A small contrastive audio-text model, trained from scratch: encoder depths [12], text encoder layers 6.
Rows from block 4 of the audio encoder of a small contrastive audio-text model, named by matrix and row number. Rows with one number belong to one channel. Each number is 500 + 25 x the weight over its row's rms, rounded and kept within 0 to 999. All counts start at 0. Numbers have three digits each. After the name is the row's rms in percent of the matrix's.
After each channel's rows are labels from the 100 clips, of 14976, where the channel reaches its largest size: "responds to" is what is common among them; "loudest band" is the band of the loudest frequency at the time of the peak. Only what is clearly more common there than usual is listed. The data: read English sentences (LibriTTS-R). In brackets: how many of the 100, against the usual share in percent.
# filt: filter width-5 conv, dilation 16 (encoder.blocks.4.filt.weight, 192x192x5, each kernel summed), inputs 0-95
# gate: gate width-5 conv, dilation 16 (encoder.blocks.4.gate.weight, 192x192x5, each kernel summed), inputs 0-95
# out: residual pointwise conv (encoder.blocks.4.out.weight, 192x192x1, transposed), outputs 0-95

filt.87 097:462473496517510506491497442485490558462510515497494509556500487497479551538518509501497531495491489493512517485467493511506530513484538538501474494545559510511496487492467506518510476472542499516523503532514496514531511470459472500489524479461511509514502474496482488531537455506521506517
gate.87 091:485444501497456512517505515522516510444560500506497491505558534474516446525515473526513493516500496481483531504473490493519503468530509510530511526499524503525521529546470496544520486507488514509532540529504480497557506483494480466492487465521496466542494504522545482451495466499498477483
out.87 084:489491466526463533499501507485490508535531491523510492520491502515497485514482497459491480495485478484504487456556509516527485474511475510479480510545503515565510470503527472472494478541482536492523540509530503490465532422507499509494473505493504513463500517523474487467500513515495464506
responds to: the word "i" (43 vs 20.4)
loudest band: 1000 to 2000 Hz (33 vs 2.3)

filt.23 096:522507481483528469511477493512515461480459524555489472478502518506502505499517533499504495548551491562520524483460480476501479482541496532503502507451493477503484446517523456526555508503530473486507511477498538520522516490510494550490490511459501507506510496500473501511502489491489498451
gate.23 095:532525529476462462475519506482480480535472496503501535461568507494472465509512547505546474507529516536521508506483501519492530503527491489498510482482474502479544492485522508527466480540486570505509542509518512480535515478533519487479483510529511482492486502502493482505465498516507496492
out.23 105:515519460430498476469501507429495461513510484501521495502487481478526508482510491500500469516494508453491494498502515506553486524492520491458499508549496568488512542536520483542461514500486489469539497500496518484524502517493500513488444508482514497526515510482474483502496492458525540497
responds to: the word "was" (52 vs 15.5); the word "it" (41 vs 15.4)
loudest band: 250 to 500 Hz (54 vs 12.6)

filt.133 094:437487498500489503485479544533490534549478462496515518440504542483543526534511469460497533503506479532491500497539489490497504499474493463463497519528496515481490495506509559434511549500488526530551468482495505492502486499497507497498504439460538480530513491511515472510482535476487505477
gate.133 104:506496486474517499490516490528488517440492536467551492477448552488558503493500505488474492497497525498522494498498519531470511515497478525469535447481499535481521463518507512531482510465499522513485504473511494436494458509521471515510512493488492494479493532488524512520483480490470513529
out.133 107:538496539486518508505493450503493458500499510466501469471524501463483531516517464498503509530535459561506497543492514502488542489517511523493503487508558534528492499525520502514512530503513476526511462545503527492533517481517514471480504493488475484519491498509512503488492494510530451536
responds to: the word "she" (25 vs 8.5)
loudest band: 2000 to 4000 Hz (49 vs 2.4); 4000 to 8000 Hz (38 vs 5.4)

filt.134 100:527442484508536486488496476452458491508534516487519441483510488469523461498495477516507536461474483494449541511519484491505494509449480462499499468512489515500509504510505523509513543516484452518477503542518548512550460468498478488448513519488518470495499482494488529538506472477499516498
gate.134 101:492503508503532511541525511504432488494502436506499521521578534506492470495484453465531499477494505498505535500466510484497518522499493486541515488511485511504529517523504475518499482507484539486479516507488521446486525534536494506509492471492466510481483499503506553529495506569486478500
out.134 093:474485488499462556455522510513485532490498534511503516482489466472516495485524501492494456523496433495522499489510500541493482503528516525475508506455465501490464500473514470503520480551491558480514545512506474505489524474513433489511509511476517518490449503472524483490501471523520478462
responds to: the word "i" (47 vs 20.4)
loudest band: 1000 to 2000 Hz (29 vs 2.3)

filt.29 094:544488475488492510488471518512514560472498457493514484478491508510494476523528458552446500464504488467477513455491530518490516486512511437469515507496480512480506482469494500558478481500520515529450523523504521536493500462525498491485540538475497502525491505509509547513484494478508515538
gate.29 098:471465515478514468511518498531473504480510502495486548500509492524474491463519453473507506537485550517470538523505510476488528503534494513507498512486488537517504554580529492522509508491505507510510518511528541500540482537484505512461488546512534525475517515470506464498513522489556525469
out.29 099:472505498491483476452510502467515511504495541479474441498481497511526488501455484518473567481506483489484473533526497533547500527502518524516498449427507497479469526531476501454522499487464463501472528469524505530487511500496497517497515498457515454514487522498502520520501522425498502500
responds to: the word "i" (67 vs 20.4)
loudest band: 1000 to 2000 Hz (37 vs 2.3); 500 to 1000 Hz (26 vs 7.1)

filt.54 098:476504490510550519503502480521514498515496481503493535517472515526533486500510492481497517529512508487499487515481457499475526540475468507515522466520521480484525468455496514511515453499511520536540552468501464502473501510486593516539526544497519487524522492470518512534512520483480507494
gate.54 097:481549508462484500476505492518457479495500511488512494500485556497545483516495519498522497541496493502487458516536518510513494489500494505502498499483460519482497509524513524504519448488498564498548467484509514478490515530512447502472534505520516463496507483515494486523438472512504476471
out.54 089:507535460500509481501499501578493464517517500451494516495524526529527461478499464537476500462528484535484517516461530463491479510538479492502486456529501487499556487501501508486493491501512486499503494509508505514495493501505440454532558518504504508498499518544452488473505475515453503576
responds to: voice: female (80 vs 51.9)
loudest band: 4000 to 8000 Hz (44 vs 5.4)