config.toml
encoder_arch = "wavenet"
model = "contrastive audio-text model"
dataset = "read English sentences (LibriTTS-R)"
train_examples = 15625
noise_aug = 0.002
time_shift_ms = 50
n_mels = 64
hop_length = 160
input = "log_mel"
spec_augment = false
win_length = 400
tokenizer = "word"
vocab_size = 8027
loss = "softmax"
embed_dim = 384
encoder_norm = "batchnorm"
encoder_depths = [12]
encoder_kernel_size = 5
encoder_stem = "single"
encoder_widths = [192]
text_encoder_causal = true
text_encoder_width = 256
text_encoder_layers = 6
text_encoder_norm = "rmsnorm"
text_encoder_norm_position = "pre"
text_encoder_activation = "gelu"
text_encoder_mlp_ratio = 3
text_encoder_head_dim = 64
text_encoder_fused_qkv = false
text_encoder_bias = "none"
text_encoder_qk_norm = false
text_encoder_parallel_block = false
text_encoder_inner_norm = false
text_encoder_positions = "sincos"
init = "kaiming_normal"
residual_init = "scaled_by_depth"
optimizer = "normuon"
muon_scale = "match_rms_adamw"
lr = 0.0021
momentum = 0.95
nesterov = false
orthogonalizer = "polar_express"
adamw_lr_other_params = 0.0018
l1_shrink = 0.003
steps = 18300
batch_size = 128
epochs = 149.9
lr_schedule = "cosine"
final_lr_fraction = 0
warmup_steps = 360
weight_decay = 0.08
adamw_weight_decay_other_params = 0.01
Rows from block 3 of the text encoder of a small contrastive audio-text model, named by matrix and row number. Rows with one number belong to one neuron. Each number is 128 + 32 x the weight over its row's rms, rounded and kept within 0 to 255. All counts start at 0. Numbers have three digits each.
Before each neuron's rows are labels from the 100 texts, of 14976, where the neuron reaches its highest value: "fires on" is the input token at the peak. Only what is clearly more common there than usual is listed. The data: read English sentences (LibriTTS-R).
# fc1: MLP up (text_encoder.blocks.3.mlp.fc1.weight, 768x256), inputs 0-63
# fc2: MLP down (text_encoder.blocks.3.mlp.fc2.weight, 256x768, transposed), outputs 0-63

fires on: "and"; "a"; "the"
fc1.318:095104164108105121091181139184128118204119206133119116088120121139128067124144112080144147142151148080118136121116143085135136124122131060170118136112138146137139149193112102066145178118049117
fc2.318:099133161129118149092164132097140116083144148105136045123158128090120144160130102128213172119052148102136132128120073127140139108159113148077181075115109117101144083121129049164132139060133062

fires on: "indeed"; "again"; "having"
fc1.660:111094126102149135153188166116092154092115143125146115168154077114080134132138045130177145145105128147150124113085125141115179178132122113163114146124111064119157206111147139177158124149106063
fc2.660:133147174150104164125067123103139083092089154128136100145049076145165252115109136166119077144081113131135138126125117118126212128122115161140164127118154111148178133114153159111173143130114102

fires on: "indeed"; "you"
fc1.300:114096117165168207105131104137125122112180184117129158131100126131112114124136117145178138188213099175116151058120124078130142129111123142170068170130120152104124150130158200148142154099136077
fc2.300:149100160120073107171126150100137149107086194106202084140119116123115128121102132177112110129195157078156132065177118103132151165142103104178163090178132138150172180106104099178198108151041107

fires on: "was"; "well"; "one"
fc1.203:149133119103146176125131048095169068146090103127145099136106143159139162115129082135150151130087137126089175131100177164109115141101098180182092095139127130124107098131053127125063133142092150
fc2.203:149092122137129114094115101160056190123131135127135124125089096099180172184137124109131157145129146143116156178091127133115132178127110140125119143147191181133150178123125064162111148055121122

fires on: "then"
fc1.574:113139121155173121123150132081156119126137143098122161129159134123118072146121117079136124090187147160160178113130127165095112132115095185176113066163175135118160153251162089167153091129133127
fc2.574:105105123134175121146136124093087170152125197130181093128118145139168125118183115129092138100133153142119130118092126093117166125149177157049070067114145109094204097180106174155094127127170127

fires on: "she"; "his"; "of"
fc1.37:126123030111200114104112106147135161094126177122131134105154162125114104131116073161024155121197087156122156120079140147197125051053104126182113173126151132060138162109149108057139124145138091
fc2.37:104125151133047148136176101130161154163174152163119124136118115125113105075033176145114077153095121109175090119111050148135127088078146148105134156075155122098110128055095125089079142117128123

fires on: "remember"
fc1.432:119142120078122105176131117115150132177113170138107052169155127136215151090109092097138210122149177161092094170148190197136103087154114111125167102117077104106129129115090169147152103068133179
fc2.432:130194076128171198085185193101107112068055141130133144140182114131120095128086133156138138163066179129113111113111134121114121087161167160139075149144171108128152175103098113063157164106134124

fires on: "the"; "to"
fc1.293:168093208102128133100107143094192160121086138121165102179114193117081098146147076133159169161130138124141075156100148130121087125130132117122204204136160123094125128066125104119108117109131149
fc2.293:163175194170093097145066191175101180158119129087156125120143135127093106168162087136093131113151152115172127131139120151130093118066148194156118146104133108071138129161159128124069062195111174

fires on: "why"; "walked"
fc1.80:186179145143108143143201107122092165185190080096114099139207106059191116149122057134143127122143121121138129131161129078095104119149133097161115122120131062209137118099144152184144122161106119
fc2.80:152143113172131117128138155146135131094122154110082157117106117088176197160082132109115129107097067177116128143129141075119097183164197149087137089155110112173139108181092161078184083097130133

fires on: "'"
fc1.365:147128089118129089075089144130177093062112185139131110132144138099183123131127131175130130135170153063154166075110178128066130049120144137109116114186118122140148085200132109148064066127151119
fc2.365:090142090158140125148125128151129093160153116093178094148199097126165160127135143089140148130119158098055125132125070064123098120048117122125098109132114165130096074180163061171112149129198182

fires on: "said"; "himself"
fc1.492:118127122160092108063135115138121098180100093152122148052104160103160155159147129189083123152111115143121144072111195115137080102147132122132116106151148072176158124183126136115131122123123152
fc2.492:191176147118116148182118132188116139145121118130128124068204136137103128107118088138120163150143129139114142120151145093116122144169098121158096121132074113118075069145168127138100117112098167

fires on: "he"; "your"
fc1.702:093150195147112134194118137143092127138100109135123139134149135151193135091151173082130106130151229132072136124107024185105084149158125107140122162153087122153145095051202138154150140131125144
fc2.702:031100144177101118209157135197081117116137168099115093132176148080175142169141102149146111141120081132136146153130106133132158117160087113127114129064124122107189138125181061125153157130124090

fires on: "himself"
fc1.727:047110109104140122139142112097069137186089077119129051131121102122160086164220135156120125138173148130137122142099116223187124135132144117187130169145103124144073101112123126125067129095170036
fc2.727:092084080131120199092072108197105149183109104171129185128161070153149088082109172139105176097130140152100115173129124159063107082092171166166167056136073153132112092128089102152057082112136133

fires on: "such"; "certainly"; "soon"; "see"
fc1.123:126093132117138074110111164141090182151109118120136060101154057133099140107164184109075131125044145146183128156119147077139120144149170156071118129188148110120151102049095105209131120119110095
fc2.123:124120118166092108060143140113146178102117133116135144143122131130156170120125147118101138072139174115117131094124041153092124113082171114091119152138132133132149120132041096170165145152134169

fires on: "he"; "your"
fc1.35:107097094112096146102136081135154109134108148116141176180128099114152166116141121172098128144103121096109171117095125139090108147132125126130143205093109170119128142119130116124128147134105128
fc2.35:172125136130106123124127141148192169171132137112092125061152153139123182150146106143201104076140165156137057108177102128157105169121108116125132194178134104125090121153112119149134146160175154

fires on: "is"; "his"; "was"
fc1.646:152151096207078120121163110120162150102207054109131148185146111123101104145115121165096114210153139081120114102196087120132086110141134129094150137138132218083068165112089107094129115159129108
fc2.646:104132149092118112140134135113140164162118186182088150117155101162149146191163110108119114172133151139136121036141123126105141082136150101187112108133090129144142073135047137121118106190109065

fires on: "himself"; "herself"
fc1.181:163054121060140101073101105088129134130146148142121132113115122144131127155147094197130131157147145039147111128127141172128139084115109135130121143124114084193182091093121135131133142091112166
fc2.181:181131176123123093194116104138153182143160102170084182099137120149071127099164108125179132127084171180188128150103172187066088179124166144111131092163118143153117153145081120112120176082163167

fires on: "he"; "is"; "has"
fc1.347:109147101068138185108140125160111214188113106096068131121117112110089229119125126100148125122128139079165144106151147175113128148137133090192116123097108064140117146129141123131140168130064178
fc2.347:202167129189074133154135102124111143122161090136136080111176137112133119107148108154131068090123111117166121120091163136145105157123091115147122157133146127114156133152163084110153066153155147

fires on: "he"
fc1.614:116121133101090129172181096162036076179062105058189128144167119120139061107136140107127130086140112164129129148138124128158070102111170149160051119124107092144060136162136140128141058151133136
fc2.614:124138152129101096132158119115082148084152128109123185196131129111123132095153198106103110108136028147151147101125154107087120102128099138117225153113108065128153087142110146139156085093082149

fires on: "the"; "of"
fc1.164:164106137147136120157157127144136094148206125188112111113129121071194069134141139149145126111129134107128099174173188170158123071141109115147099144130221157119122147134159120180127131133163120
fc2.164:103172128094147169154107177119130161169136131136172112117068161100122136129086116083183092116171129156116194139125173139107131087087115115147126088045095112089175131143015119126125097110163136

fires on: "the"; "<end>"; "them"; "him"
fc1.696:077143101131143123184140109169171150069105029171132124112120122141173106036117165175114127144161170154094079145084124164163121129149166161111091128164115128137149132162174114100105115149132132
fc2.696:195136127179054102165144066125190140099135128081095203120127152163084122138134161116129191173133073184171140117158099163140077124119149152183117121105102153126142146125067100147083137136092118

fires on: "the"; "said"
fc1.31:094056131108114178185127156035142183097098155132107108107106191145224072121102180126143149104124163096116156142118150136109107152079137164122111164154121098135202102110113143123157098152120115
fc2.31:149111124151130111146098178060140133136215118201134165126188125139139105127119124147099108105140078186121138116120091166089134162176148137117088135143156106065114176128091122097126162111137174

fires on: "indeed"
fc1.299:148225127119121135124128130121164162170102112129143105115174120152082101138109133088160160105133173153143091111146064141119129158107157133201060086131123090154120141109145119159145133131174158
fc2.299:155141075119109100135061111115136098109130136182099190123072046121100114164115129132157141166130109129108169106176110192131208125103165112100204158167146106136171177095132099125201158128147177

fires on: "such"; "still"; "see"; "certainly"
fc1.75:147052129149097130119107121137137118149186160149109127083179125128155150156102103117095102086152144149115125142182169086136112118139102083126124151112086149114122159152113103133185107097115103
fc2.75:112144179089135155168121147127141119114066147164103142095130124133112122125111137150110088111092136091117108144070122161170125138128174129081119142112107096147122148098153149139113159133142133

fires on: "so"; "suddenly"
fc1.502:126162129120127100108118135079137144115130095100064098132137115114125176129118090138129145100122138173141185117130111128117123177183073066109053166141108117141119122071109142137122101129067127
fc2.502:127159127132058107126101182117118104194095106152135129140174086104079137127117115104122135134233155136152165128100144159115144186101131125120084192099163188149115156127204164086130193172062088

fires on: "is"; "his"
fc1.568:167143150131182094167143131058159082114093096130143159128198165129083084113069136158168159090146139110146099078098129139061089091104103159173101107160190100100161137125126085140089178122124114
fc2.568:112151088082161104117145070166145132146113125123131080155139094127165115129187105135162125093121106129131122100137092147222075158076152138096130080099127140073070145131167131116123125173090141

fires on: "said"; "saw"; "his"; "sat"
fc1.639:132174143096131148103144105095142163147147056082106121101108056115136167132103098169114118105128132128114129121165121120113115151165110126073085136108088102180080195126092178080126097113148102
fc2.639:217078134123178045158148131178124152124165132111131145148122183134148126127068129144163133171127118064113146156119102111130114104152117087052135097089089143159123128163183127111126045121121189

fires on: "'"; "it"; "i"; "as"
fc1.616:151097136084149081160138105149128128106130092159174100111172098152129061123118153151138130169137127139139187125182231105121175116148110183160126129127169131089177125159094097186150091102171153
fc2.616:094129145151148180126091167095135181155155144125126136102139151117207229058119130124153134124082064162138132101118112123144107195095109154170118147136171106117180125144142156127121108155185092

fires on: "indeed"
fc1.146:128144084148142181117094086135145182118164109172078096140176104023025130138168140150144093129105161179149091164209169179081187113078197094121129180127120111132136161155133132148092128196149117
fc2.146:155041101043163129130097118088121117120115156074076165165122141131141120115178140131135105153042114077137128066101116097185104188070203122092124073118127152124108118139139154137121120195137136

fires on: "himself"; "so"; "some"
fc1.446:146167139183128068115171144119123125185114144192076070138159032136122083098101159130123108126115108174169136122153144138079165104131170164146102094134139128122151129067118149113112143119153145
fc2.446:122131181058157173090035129145076115130139126114129113179159102120161133127105168139065166122117105148180180132127180104255119109126147116164154127139146140125085132123106153115152127124147143

fires on: "the"
fc1.6:128109051145140123124107162164133124126122103055140119119172182096098135125115100147055116114154121147125118105174130164110093175052095147129069166178125088149132096150129142142149087104097142
fc2.6:132193064095112167187087131129049123186132115158092143126137129108156147150215113132089108137086114104130045122100112113105108117130151214211146120121149120119039129140160096162096094124162194

fires on: "the"; "soon"; "see"; "said"
fc1.227:046090148130072057180083082111146105117102131101131098124176144117090136163200151131161079071162121128066162141124113069200146125125089147126129155143098139103106118189102132133138060123130100
fc2.227:191178077130080106126121122059161104170067143172109145079191156125086083122122079109082144126152164130142165157152037122093121169118183101208128176105139199100116126143112134191131179139132132

fires on: "why"
fc1.630:097152127155118125205159064141136111128141118113150107121132080096171051178117149200142138121128098142127149111153155048111163158097060137174086164100119114098121138150059111160155098095124123
fc2.630:050174129074105135078111134067109119100128123172072153150102155148189095156127167166147109094126132184089131134089140072121130111125154123109141132156142062061116130138204127134183199140158162

fires on: "so"; "soon"; "'"
fc1.675:102140125124150147140090119176133144123163092121085122108172112129142134137129142168136163119175119120134139239160070117205121152156141111114110104151128154058082090124116180095090115144123140
fc2.675:092165156098159046178097125100094176088171118196102095099173182151212058089129133155174141169159051152135129142161159114068093156113139151083111160121144105100138090184135156128103109112116130

fires on: "his"; "mrs"
fc1.165:108130040135129083159168107126162171212093129148150129182129146128147138086072139175125153148188146193138163112138146151120141146123169173117100131137150108087102104168129079148127166128123128
fc2.165:151193088145127095161125115133142159103137130154110162112050173163123135180140130146130163117086106224176203134128167188109144116143091128097129130107125099118104082127132149167124156103154131

fires on: "said"; "'"
fc1.330:137116074107109114088091138071121170163107196099129100141142078147155100092129154059146152129091112130056167150153081107145133127129114143125173151119094141141109093160069125120121113148068156
fc2.330:128104133171165101167155181120107117137142138129112094138149032157146164087181140119111104093098136168122153164132153183082022098143119151131178125142124104127101050121109115090100119119160143

fires on: "said"; "saw"
fc1.237:080038125156108163113220131122128145116127118170141137146177126145119115186117137201157135137138180140089082105105198152143133136122153120106081176094122097119195137141126189124116106112176123
fc2.237:181116108117138151109099124077149134163152173132225145126098111119148072070115130127088084141063125108135129090104112110106085126146137123128120143096120130135100138109112083153094127137117170

fires on: "such"; "subject"
fc1.496:151150155126154030145134211107130085138085109143142063147121139121104126150155065050135131156133116117120180128093157123076137129137075124097068128071082166147093110095154050102169092103108128
fc2.496:125119124130182219131050090131123127146238073084167123078105089120201122112048125038151129100119139059099137112107131139121118134118124129118097101158121126106072140151141090101050129156116103

fires on: "indeed"
fc1.532:177133162137112110123196106133116085162094142100169138233163121102106105107090097188115117139172128106195126145125139095141139210130113132097148117105157133097180150095133099177130128072094117
fc2.532:126100142104125044138099194123078074133187164122128113149144117154144166126128158137159108125116120148138171150123117150061122101166177127085132094207123107084155141189135150133161100094118098

fires on: "'"
fc1.361:090127159171131185111110124125110140158158126090134106118141176101121123114162066138197054166097129151109158221144124102118193099137081158118143142120148117156164122152113137150109093098114184
fc2.361:111076083175106182176133128126124129136132068102132135115145116144113162117133172088140164104105133107139175091133116104126085178128129158172082087131111096144130071093105127129114129172120103

fires on: "is"; "his"; "has"
fc1.655:142086123053141204094126131082087167198120071065123087144126156102114092184131116150144124114236162107127112105127139079079105099126155190133137180092161164128129104131136145127147107064090118
fc2.655:191126120100130232147138110125088091138107136134128128129094133099145137146128114121165104095174131142070148119160165150095111123112109147215125116126150152127180127121113133088108117157095121

fires on: "is"; "his"; "mrs"
fc1.298:121086106134121133099114128113124140106139089174123125137154107153150118097170138105083115128117183120101137147183113164115092115058096152120171128154134212137153146132119120127096125098126142
fc2.298:189123129126112117079121132166157112163122124088156114108081140153117131165140174158198136096051164122110071151118156102138057121046156107149126043122172120097102146131112129127081164172120096

fires on: "his"; "was"
fc1.540:114162136085137086136106129121070069110104128112202086138131128101125086181153157139108172130129115124099137115102138147128105146166153088105113146169154143081090079111100139107118048148099117
fc2.540:131138098140158083128117174064127128088112142168110180088118159181119125096114095190072119128127102147149066136147095120056138114080088113164123165156098113136122088083130140106096127119142063

fires on: "indeed"; "again"; "anyhow"
fc1.303:177084178109166174155113146134137077122084124137180100130111103072142150134118123100131175137135113181108138051161093162105139158097094123107130129139164148135086185086163200126152086127149147
fc2.303:083148097113163123103130122162116102135107136145101073129158120214096086080118145130132139077134123145147084208111182144118149130150147060094156111141169121176106114133085161115145111175121140

fires on: "she"
fc1.228:139120137093127135098153141125165100165200137108110100140118120079061130128141184116096107128122093126165124109095089140107135145082155091151123115113108085096095104131129125140150077096112122
fc2.228:108131201080106100157079129167123130166101109117168119169082132137175131166183134166124190187138064117135067075186129155093170188075094037140140124153116071174162091105147100107111144132160081

fires on: "and"; "is"
fc1.194:126122153089109073178150132140122137085138128157167139181136118131171090144167104119130128122140127101147132123135189114071166108121053091128126107154135138156088141096049122099109074105127105
fc2.194:153061130136129091126141115123130152144145164088106129155178132156109195107168099150167081112146096178115121093113156123092023176176152100177104121135193168132115117180127157130094131137155115

fires on: "so"; "saw"
fc1.550:127134185160122168123164079152086120125131150083147120131088109126175102114150143145157183159163108146172143113129166074110116121134097138041099126149167159116119106115084120134103127130143129
fc2.550:101128152183110128193083128109070117153144140130097191155131149120185119107125104106212122112150150171135045140164123157128078138110129164142119130125112127087116129148144037175173150128131082

fires on: "is"; "made"
fc1.484:126151133078152138118128100135121124171092156128163093148089179127152083112101115110133149136154148147160118135137123099184083117121195174145164118124149155049135149149135056155162119095129129
fc2.484:114130150114124141108177109119147213042161106135104131127134090152139156072084170101133070112094100148113156112148083110133168151087161109187136136157121105065137172100126171142115153044124160

fires on: "said"; "tell"
fc1.420:139165072132120156123108126053187089167101191120128063135123156121184109080135142088119080082148116092130114125135159132206132094107129057137116116152104174091131162133111124059149172130111137
fc2.420:199156132192089131121117148082122155118153084145148147123146086156183102175186079105150118120073156064174142174129155154058162120128101170106131199155157141114130142152140160168095105141131136

fires on: "to"
fc1.535:099085108165095109092120102153136125177122111101160149131142112163111140113149166203129110075129247148117081105120098131132126124059088103150143186175125203124117152126142116102083066139138161
fc2.535:132160152065166100122186185135126132101088119111163148134133095151191123113227123121204110167116226128139128153128141171127152130146154097069157133122124127157096150102133134139118105155104151

fires on: "said"; "so"
fc1.158:139131123180115104164092105111132137123093088156168087142157068132132133122174170105159094144138136172136130143171103151122129106179133124150100183145089082114116085152134094090184066118079152
fc2.158:090125141147080111131117137131081104122136100109108124093125128175122118166084111184084132000167130123125156109100124137119154138169132085158142118165069142129105128166166106123106172055079131

fires on: "<end>"; "jane"
fc1.24:131142145113176164093120090101145133128111087131064103165115118145122141110153177108108139214109185104079138136099089098163130067170113101090148190133154105044095125083114077129182133195135126
fc2.24:118102106126132088054147099129103123131097162128158132163144128147177164096161135132198111074170187112132128146114098147128122113108060135154138170116110044162122122107073112137171119097145069

fires on: "is"; "see"; "has"
fc1.442:064082149138119165114114167127101147113085086120151164129132196098075160158129195162132124144101169104107107108078084114114179127160110053124123121116126111153148126121143104206129102130116175
fc2.442:070167146053178188123105116116132159134136151192126200116182120090103134149128115077094102120130135156084117119098201084149160162190192119126197112116110189038144100121128100116132145158141160

fires on: "himself"; "said"
fc1.490:183176094129150133146138136126138127195137115164124102139133043089128113189158158114151152118065112154078138121133123194121148124114119126143124173139086166137165166184104132084146138149137124
fc2.490:232139159158124124108131163169103112111109092153121143086117067153103081144117157128197172190188087070103173151100159128078156118162106115178076127164121109126135106212156120129154155141164094

fires on: "why"
fc1.122:152106097086127132078097212181193164138122138113174124134113127186205159132139109177071120064155123131142128120112095112106173148110140105153160119134111192151131193153167128050086119132123083
fc2.122:077096160189128168075084093125123143153123107095106125096078148132128141125105123119131222129175118157054138124116113093096128135123125122112115142098165164147164177145176133106147138152149172

fires on: "'"
fc1.706:144123164126125160099099118130182142158176156117127113106108128159108123170062143097113126131145079160127107158125106081181147178136132180115118164135133198189124122138209120125133094155123110
fc2.706:094101137110109115144147089156141120153133160142073151119125111193138200105110124099125128107152128094114162131096118064139111144114111112118144132127099142106084129098137123145120167154166115

fires on: "is"; "his"; "has"; "he"
fc1.517:065112074134120103172117212137204189169112101143124229096081144099065149162166071158142097161176137129130162082073134131083106082109135134176116123136068129130124161147159129142135128105104111
fc2.517:165210093063086123166170083162152136122153165158208143134142116098173176153105126129163076109171160165150119106144120102133097139140160148171086139157126161123216115094149136108167230146150064

fires on: "said"; "say"
fc1.461:106122132096124135119145146087140107175111211128124138089119116117133156124123125188142131216116085131089126105100116141059129047173179123131041112108140141101177125171113106097081154123111157
fc2.461:138124126089115131137194153175185143113088133137156123108118140150062157061127164158131117096111127150145142162129126152146204154105140148098175134144177130185101086142108156146124146132128126

fires on: "indeed"; "had"
fc1.744:135142120097080123126117130168109131132045147153112096116120155114112101109128123153118128150183052131140118139123137080094079128132157115125099111113070071094173159098116137129144110077113056
fc2.744:087112114135094120147137144132088143127143070185152060145128134132186074135116153090059158111095147129133104096122104171141165207140119122119140097131113135147149159160136160139149133133173131

fires on: "himself"; "said"
fc1.470:109170121116060112090169133110119120091103124143156119117070105104144157092119159100091154101113145128084152057148135102124079168161137079121098146158137166144138136130151155161134132090105147
fc2.470:127152131172179114148126110130125116151079110101138154181126127082118149111105071150124138121076113103083108118145103100174134105127076146180115207073078056137120162160092119118081112089177159

fires on: "the"
fc1.530:151099126135129124121135116161145164143145151104090105177135181133125097083110121147081093040165114104163088106156107062146171099103092050147121133143114068119159076118166177154124077117150140
fc2.530:129148091111135115128103153117058079159172146113084178122099113131136109092128122124164117159116132114141123084177096127155149205135080141157154103063161106177112160110059162129132143181134131

fires on: "remember"; "anyhow"
fc1.450:089147079153131119106119088047074158182117122191204059128118160134181131106143150092115133112127145117184119125131152146076082127169103115146162134127126124132181144084130134100107125088215133
fc2.450:139159130094112140134130105147092128156117143144149109075134072133167093126108090117139094038119182190129100158105110073149163117126101122137175080170108197144115137104138146010117083172101141

fires on: "such"
fc1.14:117134113090131137107088163122129096110102180209125086141060154128094139126109172168147116175119191152103130123112155151129149154144120071146120120073132104133157191134153181060095064138121162
fc2.14:106141108126127152123100112130090099120094123124121147121115124090131147088151119085111161182165124125180168132129105159123073124136132123091159067127118107146150114145095129154093137152118039

fires on: "'"
fc1.351:084215106179136069131147148165130090130178111175103095121148164138053108150155131130125148128139188117150123151168154118135127124121116150162132127111150119157096138132097160138137062103095129
fc2.351:138117143055092127132145119082108132136106129156109116091107124147137105121122107092029191072131114117133127131126142091073071146065064136107155140141026183119131123115160127189125128091115135

fires on: "was"
fc1.731:096065131162193051106117117131090090098130156145101125113112110104171069093151124124155111148155163188097139111091141145098090117127063147141130158117160156125047118127140139146050112122115092
fc2.731:111115159156093130100062170134135127143123131100106182107162100102122109118122147090120128119131151179128142169064126119126095135143151174177192143129137151084107191123183045206085116169128146

fires on: "and"; "i"; "an"; "my"
fc1.436:061114172154135137125112150148154070136111154131120089142173126133133107170099122113077144157115140181117129161159095154164075137130138179154135126110154179142073083125087106128121048164112135
fc2.436:136098029151064131118127122185137146078128151123094171094114136090102123172120128016135116211108121136106107100126053128125104134084134141155127134125080102149139134097133151135097136138114082

fires on: "to"
fc1.110:128112155133144080103141121073087149126097101150116000101177177086101135126182082074106116088120181167120124119129149148097207105147113104188202086170128118119103104147186099155125120146122094
fc2.110:131130132125125147149096128122134222178180098108138120128112156154129125127160125090125096048154116167168100131142132133131144087148127132081156125172113165096174083116171192135138141153110124

fires on: "his"; "as"
fc1.72:130108090109130128177178172106111060139150111127097132133112069132091128139127143119161120156132080080123181119169089109128153137124163151141122176113093053024096123147114157143159143136196110
fc2.72:114134144183158198080078115091184162089147141155091125116131148149167123100114106106113133027148089140084108148104097105159126132110081108151156125129103057131169052116101095129087134086155085

fires on: "suddenly"
fc1.489:142064137107185078165119120102128127113084135103172128064163116130159101116109137169148167124203129134129180092120138107109139169156115099149171131131126109167135134122171075234060141138122111
fc2.489:150085029151158127235112134121132116112108199136180147125116124133164110129098090185147181117128162158201124127116101151143085164156115132126144155177132128104128136173166060103167129122126164

fires on: "'"
fc1.424:133081118160080160068106095133141154109106123175123156141114116094152099136112116110161160159151176093136072103150189105152136089086177173098117179127081157196163117144123150117101057126106171
fc2.424:176101113146124100147138134133111096071131059108130139141148093121155164181140149166115145092177144092047173147066120107112148108137087113112143103096121126163113106118167132132141116157081135

fires on: "why"
fc1.515:144177130117120122117128119131156142155083118105137133123132081107139083159121101166106144108139103120130155126066136172149123088118170086153115099158078111101096152140141100135100155146148093
fc2.515:103077175130135146160127124124101166182095070123099082110121156160135105106127162141119118154168131154112139136049173119084156157125138099103114150156125122061150137137131112126086125128149172

fires on: "so"; "said"
fc1.410:129150175130141138072187056155072123158131195089150121081121124135175105143179126087128152152140133174133155089053116145107143079143121136079108138143074170146156115125114121150173096111163107
fc2.410:170105157101068144171163109151142104152153136085199167130133127104115087116130141123128092145147157141089106128127157121142118139177087131043158093126115205169101120115161122114207150097121127

fires on: "'"
fc1.564:112160089093129138069079116116154100109082084178119105179106151161124169133125164110145133119079124148143107106100115132158110122134111104132159123141090129129150088125130153101124130126150114
fc2.564:119091116108182161129138093132137097093150160134170121114126112191132113098127137124132165128189104113122160192168169107130120123137081142106170080133063151130128131115086118143079083134069082

fires on: "he"
fc1.296:124125153103109142121112143171151100131066229107113175111206079188145145130079163107131080133172098197128133131030091110117102129088137150190133129103150125128104107081194146100154154157159141
fc2.296:157178085164144127116144056174124142138134169065121119128121165165071163098133132085147113094157140114103144113142135099091065145093133108125117093107080104109129112090129129149125130127101112